{"color_jitter": 0.2, "tokenizer": "word", "encoder_activation": "relu", "encoder_kernel_size": 3, "encoder_expansion": 6, "text_encoder_layers": 6, "text_encoder_head_dim": 32, "text_encoder_parallel_block": false, "text_encoder_inner_norm": true, "eps": 1e-08, "lr_schedule": "step", "warmup_steps": 190}
Rows from block 7 of the image encoder, named by matrix and row number. Each number is 200 + 40 x the weight over the matrix's rms, rounded and kept within 0 to 999. All counts start at 0.
# convs0: expand pointwise conv (encoder.blocks.7.convs.0.weight, 288x48x1x1), inputs 0-47
convs0.23,190,188,206,228,186,233,166,283,203,132,214,141,138,233,148,135,129,173,241,239,196,180,170,235,236,148,176,231,237,256,89,191,209,253,132,142,248,254,206,196,174,206,162,249,223,202,140,173
convs0.24,142,271,130,189,151,221,187,225,170,285,133,264,180,167,222,249,213,180,248,197,187,236,209,186,189,209,133,247,222,207,253,202,237,220,139,129,245,191,251,245,230,169,233,173,205,196,206,268
convs0.25,240,198,186,257,173,138,164,265,202,149,273,170,183,157,223,187,192,153,236,192,233,215,166,147,190,223,206,184,269,133,234,257,239,224,176,209,237,140,201,200,187,236,198,262,271,155,260,179
convs0.26,128,154,237,232,186,210,170,234,233,212,194,222,159,201,174,176,185,171,192,231,262,231,153,246,226,273,142,283,240,263,213,200,242,225,136,198,167,213,128,256,161,214,173,196,298,138,236,186
convs0.27,236,133,102,191,128,194,149,291,275,148,193,187,194,206,186,222,175,216,161,212,163,249,223,241,201,193,196,234,203,147,227,170,164,228,151,162,210,195,260,255,240,103,142,181,200,184,149,220
convs0.28,206,159,278,226,188,212,208,185,190,168,199,165,213,128,147,269,251,103,233,222,145,206,230,252,121,183,183,246,242,259,192,225,180,219,167,193,191,251,147,134,249,222,176,181,139,211,228,246
convs0.29,242,182,241,243,191,183,233,230,166,171,161,261,231,185,277,214,199,270,239,271,180,219,191,202,228,226,178,257,169,222,247,258,173,174,161,228,237,208,206,175,186,153,239,208,187,213,126,248
convs0.30,267,188,173,183,219,142,189,191,211,239,228,177,139,252,189,173,151,214,231,219,166,171,266,162,244,170,185,237,220,173,182,131,216,146,204,253,182,274,254,197,150,146,139,177,146,149,196,243
convs0.31,110,236,168,188,200,191,193,273,152,220,173,223,205,153,127,176,209,193,218,176,177,166,199,120,212,206,113,167,211,167,213,183,139,239,242,129,225,244,184,192,252,262,212,268,234,156,215,175
convs0.32,188,195,234,239,187,244,220,145,218,253,168,226,234,165,135,293,190,135,196,107,259,151,264,138,166,176,156,177,188,192,252,168,157,211,270,205,241,188,243,254,209,183,158,211,175,249,207,156
convs0.33,160,120,203,157,150,176,143,170,213,217,203,161,112,176,171,267,268,184,190,146,189,238,255,192,194,225,178,172,209,257,222,183,163,202,187,178,181,272,180,193,114,152,173,226,267,174,237,237
convs0.34,272,261,195,215,187,129,210,210,244,283,194,152,206,171,204,248,236,217,214,198,180,257,218,228,305,224,155,249,217,193,158,217,173,181,236,172,193,179,246,240,204,197,207,210,195,287,209,162
convs0.35,243,255,174,182,198,203,201,247,184,155,240,253,134,223,242,91,135,271,203,197,177,235,139,265,150,219,174,158,237,231,188,144,240,230,211,182,206,186,168,277,192,211,199,144,210,136,222,147
convs0.36,197,242,173,139,228,171,187,208,189,141,243,154,194,240,207,215,107,210,260,172,221,184,165,172,166,224,182,152,213,206,233,282,272,227,172,148,186,209,165,165,180,198,121,182,190,194,196,192
convs0.37,169,165,218,165,231,237,137,256,162,208,200,156,180,239,182,236,257,141,174,169,124,152,228,170,209,110,282,255,183,237,173,246,164,172,221,192,135,201,259,169,245,192,190,294,286,189,201,213
convs0.38,195,218,198,156,143,252,186,223,205,197,224,224,236,190,216,179,172,155,232,210,175,201,202,200,249,154,251,199,194,155,251,280,169,167,156,258,130,180,278,216,174,101,264,196,252,209,200,242
convs0.39,142,220,191,199,200,207,173,159,190,169,252,176,217,193,135,238,138,231,271,174,150,137,206,177,229,200,212,258,218,93,166,185,195,217,193,233,144,230,195,221,176,215,237,189,255,173,171,271
convs0.40,147,198,151,186,214,224,165,271,216,166,132,179,184,136,220,225,168,206,176,123,235,231,192,145,244,184,182,171,165,161,232,225,181,215,229,233,182,236,167,151,230,204,252,251,165,245,229,169
convs0.41,100,185,148,218,160,185,254,241,245,128,136,200,203,232,161,153,254,298,248,172,211,182,236,179,264,222,180,179,190,200,213,132,191,194,223,193,173,253,234,176,156,161,99,177,176,178,162,192
convs0.42,219,190,207,225,252,180,160,192,212,209,208,249,213,239,218,260,230,167,183,169,245,267,207,146,237,257,242,237,256,255,182,173,196,223,226,224,166,249,178,200,183,214,78,213,243,143,298,202
convs0.43,237,189,139,193,171,186,208,159,243,221,189,191,127,205,235,203,141,169,149,162,179,162,176,202,281,267,168,244,251,243,186,180,220,206,214,191,219,175,159,237,210,258,165,265,211,188,224,249
convs0.44,212,223,222,257,183,197,300,268,154,218,151,243,254,218,242,238,164,255,243,214,241,194,196,159,164,165,194,185,171,227,254,201,124,216,170,213,196,261,200,240,260,238,233,260,178,267,171,160
convs0.45,211,268,180,215,248,219,195,194,149,197,207,254,125,191,156,232,255,160,241,239,175,272,160,186,289,207,188,184,253,253,226,236,221,183,239,176,196,205,164,252,249,233,175,195,235,232,212,205
convs0.46,132,190,191,236,175,151,139,208,145,174,193,159,206,231,241,210,216,183,226,222,202,188,261,172,259,217,102,197,201,177,257,150,199,106,211,161,157,186,202,202,260,241,207,169,316,164,213,208
convs0.47,223,247,176,109,195,207,148,229,183,227,167,231,197,215,275,216,183,144,220,174,197,259,176,234,216,183,157,245,156,264,151,205,222,238,103,263,222,212,253,132,193,183,185,214,149,191,215,200
convs0.48,206,251,204,192,180,241,210,188,172,200,225,206,137,157,298,265,169,213,224,228,244,204,221,191,187,135,193,147,216,154,179,218,254,183,162,136,255,212,181,218,257,142,116,193,245,240,197,177
convs0.49,203,222,248,260,202,187,187,133,229,155,193,280,244,238,170,249,221,171,207,235,234,201,272,214,218,235,185,219,262,223,182,226,244,142,188,170,214,174,219,154,132,176,184,194,180,185,225,232
convs0.50,176,223,165,174,139,241,245,282,145,202,165,236,241,220,181,151,195,153,172,176,166,214,196,220,148,222,258,136,173,156,205,213,193,192,154,219,248,213,274,102,181,175,176,189,195,225,181,238
convs0.51,207,194,242,250,262,224,219,233,254,208,172,102,211,136,256,208,186,218,128,234,224,238,216,137,267,179,168,262,221,242,165,131,118,260,154,181,274,244,221,165,153,124,181,172,173,184,218,202
convs0.52,242,194,188,208,169,209,192,260,185,238,296,190,223,159,241,261,162,199,198,122,195,147,184,204,255,228,254,162,222,163,244,148,221,264,130,161,168,166,178,187,242,173,98,260,160,245,191,230
convs0.53,198,222,219,239,146,246,202,227,174,169,225,229,151,263,160,190,224,267,174,237,216,216,230,186,230,99,202,243,224,184,188,225,222,172,229,218,271,196,158,178,171,294,275,246,171,136,235,207
convs0.54,197,222,194,197,159,235,201,236,128,237,145,205,233,116,150,153,212,178,175,176,212,181,195,155,224,170,194,145,167,206,277,269,211,166,228,170,168,225,233,183,235,205,213,143,196,248,187,143
convs0.55,284,231,206,166,218,190,172,159,206,155,132,217,187,178,174,140,226,281,151,187,194,178,126,268,225,153,226,219,166,166,232,184,199,231,245,134,274,228,160,253,148,153,168,248,169,133,201,223
convs0.56,144,175,240,169,260,277,188,112,233,143,222,185,181,205,192,205,213,237,211,238,232,202,163,186,156,185,225,200,179,244,234,158,219,281,245,207,117,219,144,228,192,146,148,233,118,211,238,152
convs0.57,281,136,177,240,232,231,179,181,132,180,242,182,261,114,212,210,165,152,258,131,180,146,239,215,134,229,208,217,159,217,197,173,237,253,194,259,215,185,163,219,229,203,256,213,189,165,258,256
convs0.58,235,198,216,170,190,250,248,196,224,176,199,123,249,195,194,152,165,225,292,172,217,282,190,160,162,179,179,175,137,126,117,190,281,164,152,225,186,181,208,171,216,221,219,258,223,215,242,236
convs0.59,188,212,175,146,191,220,186,177,203,209,161,215,125,212,176,122,255,146,191,236,209,218,258,184,241,214,182,241,224,216,276,269,163,270,170,158,202,187,176,167,249,210,217,164,134,159,207,221
convs0.60,137,262,216,215,241,251,201,218,182,189,165,159,198,193,184,209,180,203,213,183,168,255,182,241,202,147,199,198,243,170,225,205,203,219,159,125,209,160,274,278,224,185,245,200,229,191,219,207
convs0.61,213,158,201,203,188,144,141,229,255,209,252,246,167,225,234,187,169,208,181,176,173,279,242,219,168,312,261,253,227,123,217,247,151,216,156,249,153,198,158,141,185,237,224,217,156,203,177,196
convs0.62,226,153,239,250,186,223,250,135,178,250,207,228,144,230,159,183,180,211,222,138,184,274,155,181,185,226,163,274,178,188,210,205,247,201,235,212,163,185,237,289,154,139,197,260,255,223,261,251
convs0.63,150,167,233,242,162,134,150,233,111,203,197,197,242,230,181,192,148,196,161,252,186,235,220,170,183,186,218,229,121,238,189,142,111,216,219,164,220,242,169,252,117,189,145,190,242,204,170,209
convs0.64,195,248,201,229,112,257,145,273,113,147,271,206,248,188,137,230,165,279,154,185,230,157,204,161,222,205,211,251,148,229,112,208,172,154,211,218,210,218,155,226,153,210,179,203,177,161,169,186
convs0.65,228,232,245,211,306,224,213,148,216,187,209,174,207,248,187,192,247,203,185,172,196,235,223,209,189,199,201,194,159,239,157,208,271,182,153,155,266,250,295,216,154,230,140,217,237,228,226,241
convs0.66,180,115,198,217,158,157,274,217,238,236,270,153,201,171,298,251,237,243,188,195,149,215,174,187,172,150,260,217,248,196,176,213,225,210,219,238,199,149,209,132,203,230,232,224,196,166,286,256
convs0.67,243,200,214,196,245,254,249,264,169,166,209,197,187,257,147,211,124,126,230,191,136,291,140,162,203,171,156,180,164,190,134,180,203,158,271,204,192,228,266,247,172,186,232,203,203,199,234,207
convs0.68,233,257,167,240,233,232,207,195,147,194,235,167,211,239,171,191,230,215,135,194,270,248,150,173,168,198,185,229,243,212,208,216,231,227,203,165,209,224,179,216,251,227,201,225,232,231,180,251
convs0.69,175,180,136,230,291,239,223,234,198,240,212,180,142,213,233,184,207,168,181,204,187,226,155,150,213,206,228,204,174,202,159,270,133,186,194,147,265,142,183,219,197,180,213,196,215,241,156,237
convs0.70,202,244,201,181,221,176,212,212,169,205,167,228,146,193,201,215,270,226,231,271,209,313,139,174,227,216,170,283,178,169,195,196,318,177,218,233,171,186,247,185,190,192,266,267,217,198,163,215
convs0.71,184,114,181,152,260,241,209,170,272,131,237,188,216,158,151,217,198,281,202,173,226,180,143,228,244,216,267,245,211,249,164,167,141,179,206,154,254,134,211,187,182,217,119,180,264,205,269,149
convs0.72,143,199,202,184,201,244,205,215,219,208,182,206,242,266,247,185,219,205,219,214,164,308,130,158,271,193,197,166,198,264,195,283,251,263,192,195,171,199,226,181,117,143,281,222,188,218,232,160
convs0.73,221,147,233,220,131,213,209,155,214,216,184,193,168,193,186,196,205,193,134,247,198,193,263,236,184,242,252,152,196,266,241,146,221,169,218,236,188,145,137,187,153,185,145,244,201,201,172,182
convs0.74,146,191,176,217,212,193,226,217,252,245,178,138,195,174,183,243,201,124,227,157,204,159,176,130,271,166,210,235,146,212,225,203,222,280,139,174,152,247,272,176,181,202,240,140,227,174,203,141
convs0.75,271,204,187,223,143,157,221,225,214,287,208,163,176,188,256,188,117,147,213,184,267,145,201,129,187,155,165,105,187,148,143,268,163,113,220,191,128,181,170,136,147,277,250,252,233,121,221,261
convs0.76,177,158,241,203,174,139,209,156,250,185,242,232,194,185,93,201,188,196,185,179,174,174,209,162,254,217,193,121,168,179,130,208,270,197,170,145,220,226,271,192,152,210,205,216,263,156,212,150
convs0.77,231,188,264,179,171,253,212,209,138,161,230,247,118,223,230,230,251,152,250,162,135,109,254,259,217,209,222,175,243,246,246,205,220,185,200,164,195,240,215,198,238,146,215,215,84,191,218,181
convs0.78,158,174,174,230,221,170,205,198,236,238,182,213,214,265,173,245,198,198,240,153,151,149,206,154,248,229,232,144,145,291,218,207,198,241,260,192,207,127,237,184,179,213,191,195,134,216,193,144
convs0.79,227,195,155,206,255,299,290,154,205,181,177,232,214,121,164,198,196,217,124,201,188,228,187,240,234,184,177,121,231,201,225,244,224,184,271,227,200,289,247,190,119,241,170,172,205,209,189,192
convs0.80,138,118,196,231,177,183,238,176,197,189,165,178,158,244,155,245,172,173,149,206,250,207,245,135,230,231,224,159,209,263,282,226,219,211,212,238,165,184,149,217,265,222,134,146,211,203,242,190
convs0.81,177,120,81,221,240,215,154,207,176,227,194,156,156,273,182,225,248,111,215,222,162,244,253,160,189,255,160,195,163,234,171,159,168,253,166,273,162,180,151,186,124,121,203,205,230,190,164,157
convs0.82,121,234,245,168,287,196,174,226,191,224,217,157,177,233,234,141,203,183,180,213,160,133,155,269,232,206,178,229,217,155,247,266,210,234,133,228,212,179,158,149,159,235,142,131,162,194,239,269
convs0.83,248,162,274,248,247,211,215,222,158,241,199,219,144,143,258,220,153,165,213,174,213,199,114,174,165,165,185,222,182,257,215,204,181,167,181,263,245,238,222,282,242,202,218,183,184,221,158,162
convs0.84,256,212,225,151,171,249,182,182,170,212,143,207,174,209,246,180,134,237,254,227,216,250,226,228,235,223,170,177,171,255,171,217,242,223,223,208,151,173,164,296,154,213,161,206,178,214,212,215
convs0.85,222,179,217,243,200,242,139,179,205,192,258,204,192,214,149,196,245,224,209,252,190,129,238,229,194,246,208,147,133,192,226,139,100,196,217,227,252,188,157,211,231,161,119,248,176,179,183,196
convs0.86,226,148,275,166,236,210,126,234,116,234,160,153,127,169,241,191,125,127,261,173,275,216,137,157,158,267,221,136,201,202,261,256,211,248,231,181,190,228,265,223,206,179,234,179,201,141,228,154
convs0.87,164,165,166,269,244,206,262,186,232,128,216,142,227,218,143,146,148,250,172,231,162,196,227,186,227,163,168,205,167,166,188,258,219,296,214,142,142,208,203,272,203,148,193,192,169,269,231,168
convs0.88,202,246,228,171,268,235,144,144,218,135,157,236,233,233,218,252,211,111,261,250,229,174,183,172,199,243,238,140,239,226,257,173,244,254,223,278,212,245,187,232,164,243,187,165,185,130,218,178
convs0.89,174,163,236,216,160,201,239,241,267,190,146,252,228,134,295,187,148,151,143,246,164,240,138,165,179,158,263,103,156,293,183,182,216,195,201,207,218,221,221,180,254,236,238,177,187,167,125,184
convs0.90,165,170,224,222,165,153,201,205,229,247,225,211,195,130,211,177,223,227,129,198,164,205,214,221,277,173,228,143,156,181,239,202,274,171,237,175,113,166,176,222,139,238,212,220,158,246,201,210
convs0.91,242,180,245,205,178,249,250,144,188,208,226,96,143,273,158,229,230,138,273,158,219,226,146,208,262,223,181,181,167,211,186,234,199,196,186,175,216,257,240,182,211,250,212,241,160,252,201,224
convs0.92,249,101,244,212,112,198,190,221,212,264,256,254,159,193,224,190,202,191,248,169,222,276,172,185,144,135,183,192,177,172,240,191,230,224,136,220,236,207,107,236,164,270,214,240,227,185,241,195
convs0.93,147,174,212,209,170,168,156,129,144,194,250,226,217,280,163,313,230,259,208,190,169,179,208,193,270,186,178,175,260,155,215,197,256,212,130,166,242,241,195,251,255,235,259,228,187,235,225,214
convs0.94,150,180,276,169,160,208,148,214,208,205,202,214,118,146,275,218,184,183,169,157,146,245,251,218,241,257,182,212,201,234,168,212,124,191,242,275,256,184,212,221,197,104,112,199,153,136,142,177
convs0.95,265,180,196,257,198,167,220,201,203,219,220,266,176,276,161,118,187,162,178,206,192,217,227,253,183,135,199,214,156,152,205,145,200,165,174,199,224,177,254,204,176,117,207,159,212,222,232,132
convs0.96,178,246,201,137,268,164,186,213,211,225,163,193,96,197,155,169,150,163,242,185,97,160,210,155,228,163,205,228,190,238,203,251,161,183,283,218,201,231,163,166,257,204,229,156,184,143,160,141
convs0.97,166,202,122,174,178,192,126,213,260,201,169,150,147,127,170,252,249,235,185,188,203,178,252,197,180,278,170,156,279,263,239,208,200,155,164,253,148,215,267,175,220,199,221,238,179,275,203,202
convs0.98,203,176,151,215,160,295,257,215,201,160,148,195,252,190,281,215,234,179,244,205,227,224,203,240,234,224,268,165,245,170,182,233,214,194,277,232,241,178,247,185,172,199,271,220,183,147,126,230
convs0.99,184,185,240,260,206,184,222,222,175,137,185,130,246,147,260,198,169,131,194,210,222,226,235,155,164,284,146,246,212,259,180,268,199,243,269,241,205,131,180,177,172,162,232,158,190,165,135,227
convs0.100,211,171,184,199,242,121,260,227,199,189,85,215,222,193,198,170,243,171,128,229,207,205,240,185,210,173,245,216,147,147,155,231,156,164,270,183,170,255,148,196,254,105,204,249,133,167,170,137
convs0.101,165,221,226,188,219,223,190,125,214,210,126,178,152,117,158,170,213,289,231,243,143,206,213,213,229,151,196,147,184,195,236,250,185,143,165,130,209,204,124,189,223,220,146,192,157,143,213,137
convs0.102,206,138,288,194,211,135,166,212,268,202,218,248,181,253,202,169,259,293,185,232,235,187,234,224,189,264,211,234,206,202,236,150,221,248,248,170,247,237,231,172,184,163,145,224,183,233,218,224
convs0.103,281,193,196,214,221,166,218,174,220,229,272,285,264,239,156,208,161,227,199,189,228,193,253,244,263,210,129,245,208,196,154,146,174,131,196,229,178,130,207,184,215,151,223,176,175,198,230,209
convs0.104,157,244,181,233,190,174,274,223,214,213,152,229,201,229,307,152,231,293,260,199,257,300,187,179,178,176,230,110,213,222,199,191,167,199,202,250,232,181,216,133,153,184,247,239,211,199,203,242
convs0.105,242,226,160,213,249,182,222,190,185,220,150,202,124,193,222,243,198,293,245,268,136,223,236,194,237,202,209,262,195,197,200,219,228,151,227,158,204,152,170,232,188,193,143,217,219,202,210,256
convs0.106,166,223,252,190,279,186,199,222,186,148,239,165,228,162,193,274,186,194,276,252,157,253,207,238,115,153,208,186,192,188,169,267,180,179,199,216,148,237,209,234,115,210,195,208,200,262,268,261
convs0.107,210,198,147,254,233,141,223,250,203,228,213,168,214,152,165,151,143,135,199,133,177,248,262,153,116,222,206,165,228,136,208,188,228,195,222,193,208,217,249,253,158,221,156,142,198,185,275,215
convs0.108,210,154,214,173,158,159,183,269,213,161,231,176,193,160,184,185,159,176,214,158,272,162,211,251,200,199,174,171,259,118,195,188,198,227,160,180,164,146,188,152,178,185,153,216,183,162,211,201
convs0.109,198,159,256,138,179,176,145,223,207,276,191,135,203,167,181,248,317,206,183,140,263,202,150,183,189,116,256,201,169,219,151,234,179,175,206,228,216,151,176,162,203,209,230,161,230,177,199,201
convs0.110,178,130,171,170,157,245,234,140,152,197,255,189,280,227,177,261,282,288,237,198,262,140,221,245,220,159,186,185,211,135,148,236,144,206,219,183,226,307,172,215,156,146,170,207,181,246,153,243
convs0.111,116,157,168,252,152,183,220,172,240,151,195,189,288,234,192,174,243,269,128,260,218,293,227,214,272,183,162,171,197,168,174,237,211,144,204,212,193,182,161,252,265,175,177,131,242,257,141,159
convs0.112,270,226,179,231,149,167,212,213,180,187,261,147,248,260,108,200,131,159,182,220,246,243,257,215,275,198,193,175,189,196,227,193,259,223,201,137,150,224,251,241,198,156,158,152,239,235,219,252
convs0.113,124,209,206,171,272,185,185,145,105,200,171,231,170,111,191,156,189,210,211,150,194,247,192,255,207,160,207,219,217,220,165,177,176,184,172,177,198,210,254,158,173,183,186,241,181,240,202,139
convs0.114,173,220,238,207,177,185,141,139,156,226,166,220,154,192,185,196,131,231,131,207,208,204,192,217,167,193,233,245,163,187,202,188,164,211,235,193,194,164,160,216,163,217,158,176,212,135,194,218
convs0.115,152,164,173,163,223,184,167,219,208,162,239,229,205,172,198,230,176,168,210,205,202,224,229,163,151,204,201,185,155,141,213,294,162,248,176,189,225,118,228,219,260,200,209,201,169,211,147,167
convs0.116,160,205,198,139,130,208,236,238,175,227,213,212,215,157,173,216,173,189,181,172,184,150,198,186,159,180,150,293,138,248,257,176,292,184,163,206,160,179,273,207,270,217,171,207,142,173,116,242
convs0.117,215,164,243,233,141,151,217,210,226,161,163,294,150,212,157,185,245,124,156,242,264,217,167,219,252,186,230,170,202,265,189,157,259,183,198,265,156,166,183,223,233,301,203,167,155,230,163,215
convs0.118,276,188,200,177,215,168,174,237,240,172,117,148,270,236,241,239,196,243,204,154,243,154,205,247,115,227,224,174,166,185,278,201,256,184,163,195,186,155,148,189,274,134,146,204,188,235,113,238
convs0.119,209,173,173,146,198,175,197,170,226,166,247,245,213,167,140,257,254,140,205,283,249,221,174,218,190,253,206,278,209,252,151,151,254,227,283,174,223,178,231,174,171,161,229,177,234,123,250,176
convs0.120,280,232,142,245,149,164,173,224,236,131,193,141,211,192,179,187,148,211,229,151,229,198,250,166,184,183,195,218,275,175,264,218,216,239,154,165,194,226,235,222,188,123,279,130,220,177,195,140
convs0.121,100,136,151,217,242,242,259,185,201,169,234,245,279,233,209,222,163,202,148,165,161,196,144,219,172,219,182,169,253,222,191,160,192,218,215,182,181,138,241,263,241,175,217,154,213,183,115,193
convs0.122,126,179,224,129,214,168,214,150,152,218,204,209,220,147,226,254,134,223,195,183,226,194,246,207,151,185,207,171,188,205,149,180,151,173,227,252,206,95,170,257,147,158,232,228,182,176,143,198
convs0.123,233,188,161,201,136,236,285,203,233,239,160,217,125,214,261,162,250,216,224,177,231,237,223,258,179,184,162,161,242,196,228,154,176,198,243,234,243,155,123,166,271,240,207,224,198,200,186,199
convs0.124,134,237,149,218,277,154,213,250,239,195,280,202,157,167,196,219,182,270,159,212,189,266,261,205,248,179,200,216,116,162,158,217,173,155,233,215,165,180,173,193,229,168,166,147,234,261,185,166
convs0.125,111,229,254,263,201,235,206,220,229,252,238,152,182,157,247,158,183,160,202,198,218,163,217,174,239,225,233,186,198,202,243,149,217,231,177,237,191,168,288,174,187,205,164,146,272,191,137,157
convs0.126,272,267,199,154,199,179,171,132,184,156,230,193,249,159,259,227,238,225,188,203,211,158,178,219,171,207,152,111,209,290,177,164,251,155,220,151,270,172,202,216,131,224,179,240,142,218,248,227
convs0.127,96,190,180,141,192,224,184,188,211,183,168,199,233,246,271,227,223,190,209,196,221,158,181,237,186,188,174,203,238,207,139,199,218,210,142,146,192,242,250,192,246,214,240,250,244,189,155,236
convs0.128,190,142,237,192,191,182,175,173,242,245,225,251,195,168,203,221,231,189,237,219,242,259,191,160,150,245,148,186,160,217,144,174,198,151,169,268,211,217,224,154,224,166,204,133,143,249,218,180
convs0.129,132,200,221,196,258,149,259,208,189,201,192,172,221,152,241,218,152,231,191,197,138,173,184,174,182,148,168,170,200,230,210,172,203,163,170,211,207,227,123,213,198,244,256,131,222,228,259,172
convs0.130,200,234,256,210,206,236,179,260,185,282,223,216,207,176,308,158,121,157,149,172,244,243,153,209,218,163,142,236,198,215,141,220,237,167,190,155,224,275,196,196,143,257,139,204,213,127,174,223
convs0.131,224,150,195,205,200,154,150,249,171,207,211,255,142,205,217,197,197,247,222,160,226,175,179,174,218,225,159,174,189,161,166,187,225,208,135,208,139,149,275,224,192,143,228,215,219,265,184,190
convs0.132,172,225,194,200,199,169,188,177,197,210,149,179,192,153,175,208,149,197,245,181,125,218,273,207,199,226,258,139,148,203,141,194,125,172,121,218,223,270,198,230,168,161,232,194,158,153,262,295
convs0.133,219,149,212,248,283,193,155,145,127,233,222,158,255,192,237,127,244,183,261,106,233,186,139,126,184,148,164,194,194,239,192,132,211,248,234,268,184,218,168,205,227,154,254,177,272,188,181,227
convs0.134,253,162,232,220,208,124,144,271,184,165,223,132,264,229,195,246,241,220,206,182,138,202,218,157,254,202,150,179,184,235,175,241,163,207,182,192,186,237,229,134,212,254,184,270,189,227,211,168
convs0.135,165,202,264,157,146,196,261,220,258,196,193,164,172,236,181,268,169,302,216,235,251,183,206,214,276,189,241,232,179,230,216,170,199,111,160,220,181,233,207,218,204,197,179,132,248,161,108,264
convs0.136,208,190,175,135,189,204,213,178,218,162,242,219,144,190,221,272,214,235,205,165,210,184,236,128,219,176,273,223,274,197,237,200,227,224,204,244,130,153,258,120,198,251,261,145,132,164,242,170
convs0.137,228,202,200,168,192,130,165,214,148,211,212,136,203,233,214,258,214,202,215,194,135,183,186,205,184,246,252,240,163,202,204,185,162,176,229,196,288,225,212,185,193,177,169,245,189,200,253,191
convs0.138,194,231,177,171,123,221,222,261,178,241,247,309,200,258,281,190,236,181,168,224,200,209,224,135,218,158,173,213,228,210,197,127,216,247,161,215,183,267,185,227,151,204,190,145,139,198,145,158
convs0.139,152,220,167,200,206,249,167,180,204,287,247,191,198,162,207,179,133,164,139,254,202,223,234,221,174,144,239,245,176,210,261,242,220,193,189,243,158,173,251,201,187,233,184,190,244,183,192,195
convs0.140,194,235,163,230,219,266,245,101,181,251,256,197,206,160,189,207,145,237,203,176,245,154,181,136,167,273,243,241,259,185,177,214,237,289,158,214,259,167,169,240,236,233,148,126,200,201,214,263
convs0.141,157,193,223,173,226,195,236,141,185,125,168,167,213,154,232,248,163,182,169,133,205,237,153,173,172,219,217,197,220,222,174,173,244,197,191,125,185,154,209,231,221,213,189,229,153,243,203,194
convs0.142,211,241,216,212,111,148,228,245,152,182,152,199,193,172,218,240,246,259,273,177,196,129,244,186,205,225,195,178,179,299,213,244,224,188,178,276,149,236,117,249,160,153,190,232,166,190,206,225
convs0.143,168,182,157,233,239,175,207,203,242,155,230,156,138,195,244,196,215,135,175,188,211,129,224,156,220,228,230,211,154,169,128,120,152,244,210,186,247,183,198,167,119,219,125,146,153,218,168,257
convs0.144,160,175,154,266,245,190,229,161,192,184,239,253,174,150,201,197,129,194,214,136,202,267,273,233,272,263,245,247,220,256,228,210,136,154,175,198,302,173,126,209,253,147,227,251,211,148,197,246
convs0.145,217,233,241,246,141,231,140,183,113,154,160,185,253,181,208,276,192,200,207,172,188,188,260,207,201,141,233,176,212,194,159,237,152,204,189,178,221,215,116,123,157,214,184,133,232,72,181,205
convs0.146,167,177,242,190,226,136,238,251,166,162,199,193,209,136,147,237,197,254,292,182,210,212,166,165,159,149,194,196,192,164,225,221,214,146,203,252,197,201,232,187,168,195,164,190,181,132,253,245
convs0.147,140,267,191,190,278,188,274,175,214,240,249,218,206,226,264,168,223,142,241,181,207,197,157,170,173,284,179,244,214,206,183,287,179,164,221,241,175,213,167,152,165,245,262,264,184,180,136,221
convs0.148,224,233,238,266,173,185,161,222,271,188,202,197,154,263,171,150,288,212,180,187,247,182,207,190,273,156,228,108,171,179,228,136,202,238,284,200,221,202,235,229,156,227,186,198,278,262,216,182
convs0.149,244,135,174,230,206,209,219,196,158,104,294,254,179,165,176,148,171,179,164,196,211,238,174,222,204,250,190,137,140,240,179,187,251,142,166,164,215,271,266,180,188,205,209,211,225,203,174,217
convs0.150,242,222,220,224,151,190,116,241,142,113,199,208,165,176,235,267,228,186,205,148,151,255,239,212,189,133,199,144,118,165,278,159,227,143,232,188,230,264,239,201,187,208,193,207,238,238,213,159
convs0.151,212,167,267,242,207,242,189,114,241,174,176,180,136,185,180,169,181,183,150,175,146,178,129,227,219,174,218,159,158,173,225,177,102,193,177,224,235,206,136,197,214,276,236,257,231,228,221,273
convs0.152,205,215,188,193,228,182,176,174,290,140,225,186,230,131,232,254,229,239,189,128,191,188,239,232,168,268,245,196,161,159,206,235,241,211,194,182,171,182,172,176,267,191,228,185,209,252,224,156
convs0.153,197,236,142,194,170,175,201,99,211,140,234,184,236,208,217,140,210,237,302,197,258,143,265,159,208,205,204,222,246,162,180,196,240,254,227,162,148,223,175,200,134,163,173,136,159,181,236,178
convs0.154,242,134,182,178,170,145,127,156,195,149,141,193,207,217,234,233,190,256,206,170,170,258,231,198,135,202,192,275,133,234,149,121,205,205,205,223,229,125,177,232,171,180,190,149,239,255,210,207
convs0.155,185,171,127,216,146,187,166,242,195,197,218,161,203,163,97,193,203,159,173,194,227,155,219,184,198,255,196,148,146,180,214,137,219,255,226,203,156,240,179,173,211,299,194,158,163,185,153,229
convs0.156,155,175,202,224,148,176,139,234,219,147,240,259,149,258,149,143,108,288,233,201,296,154,234,209,194,157,259,126,266,162,163,226,224,216,161,166,132,233,169,203,253,220,167,204,208,257,176,167
convs0.157,176,125,240,176,295,208,144,301,251,223,160,224,157,168,182,213,140,237,218,173,267,158,229,228,121,210,187,249,178,137,251,208,229,222,186,200,202,213,204,201,212,227,221,203,158,242,192,225
convs0.158,190,221,191,196,196,188,199,170,223,283,211,211,211,181,211,207,226,187,180,209,185,132,217,222,269,196,200,252,186,154,195,225,174,256,134,220,159,217,278,177,240,245,234,209,201,248,141,237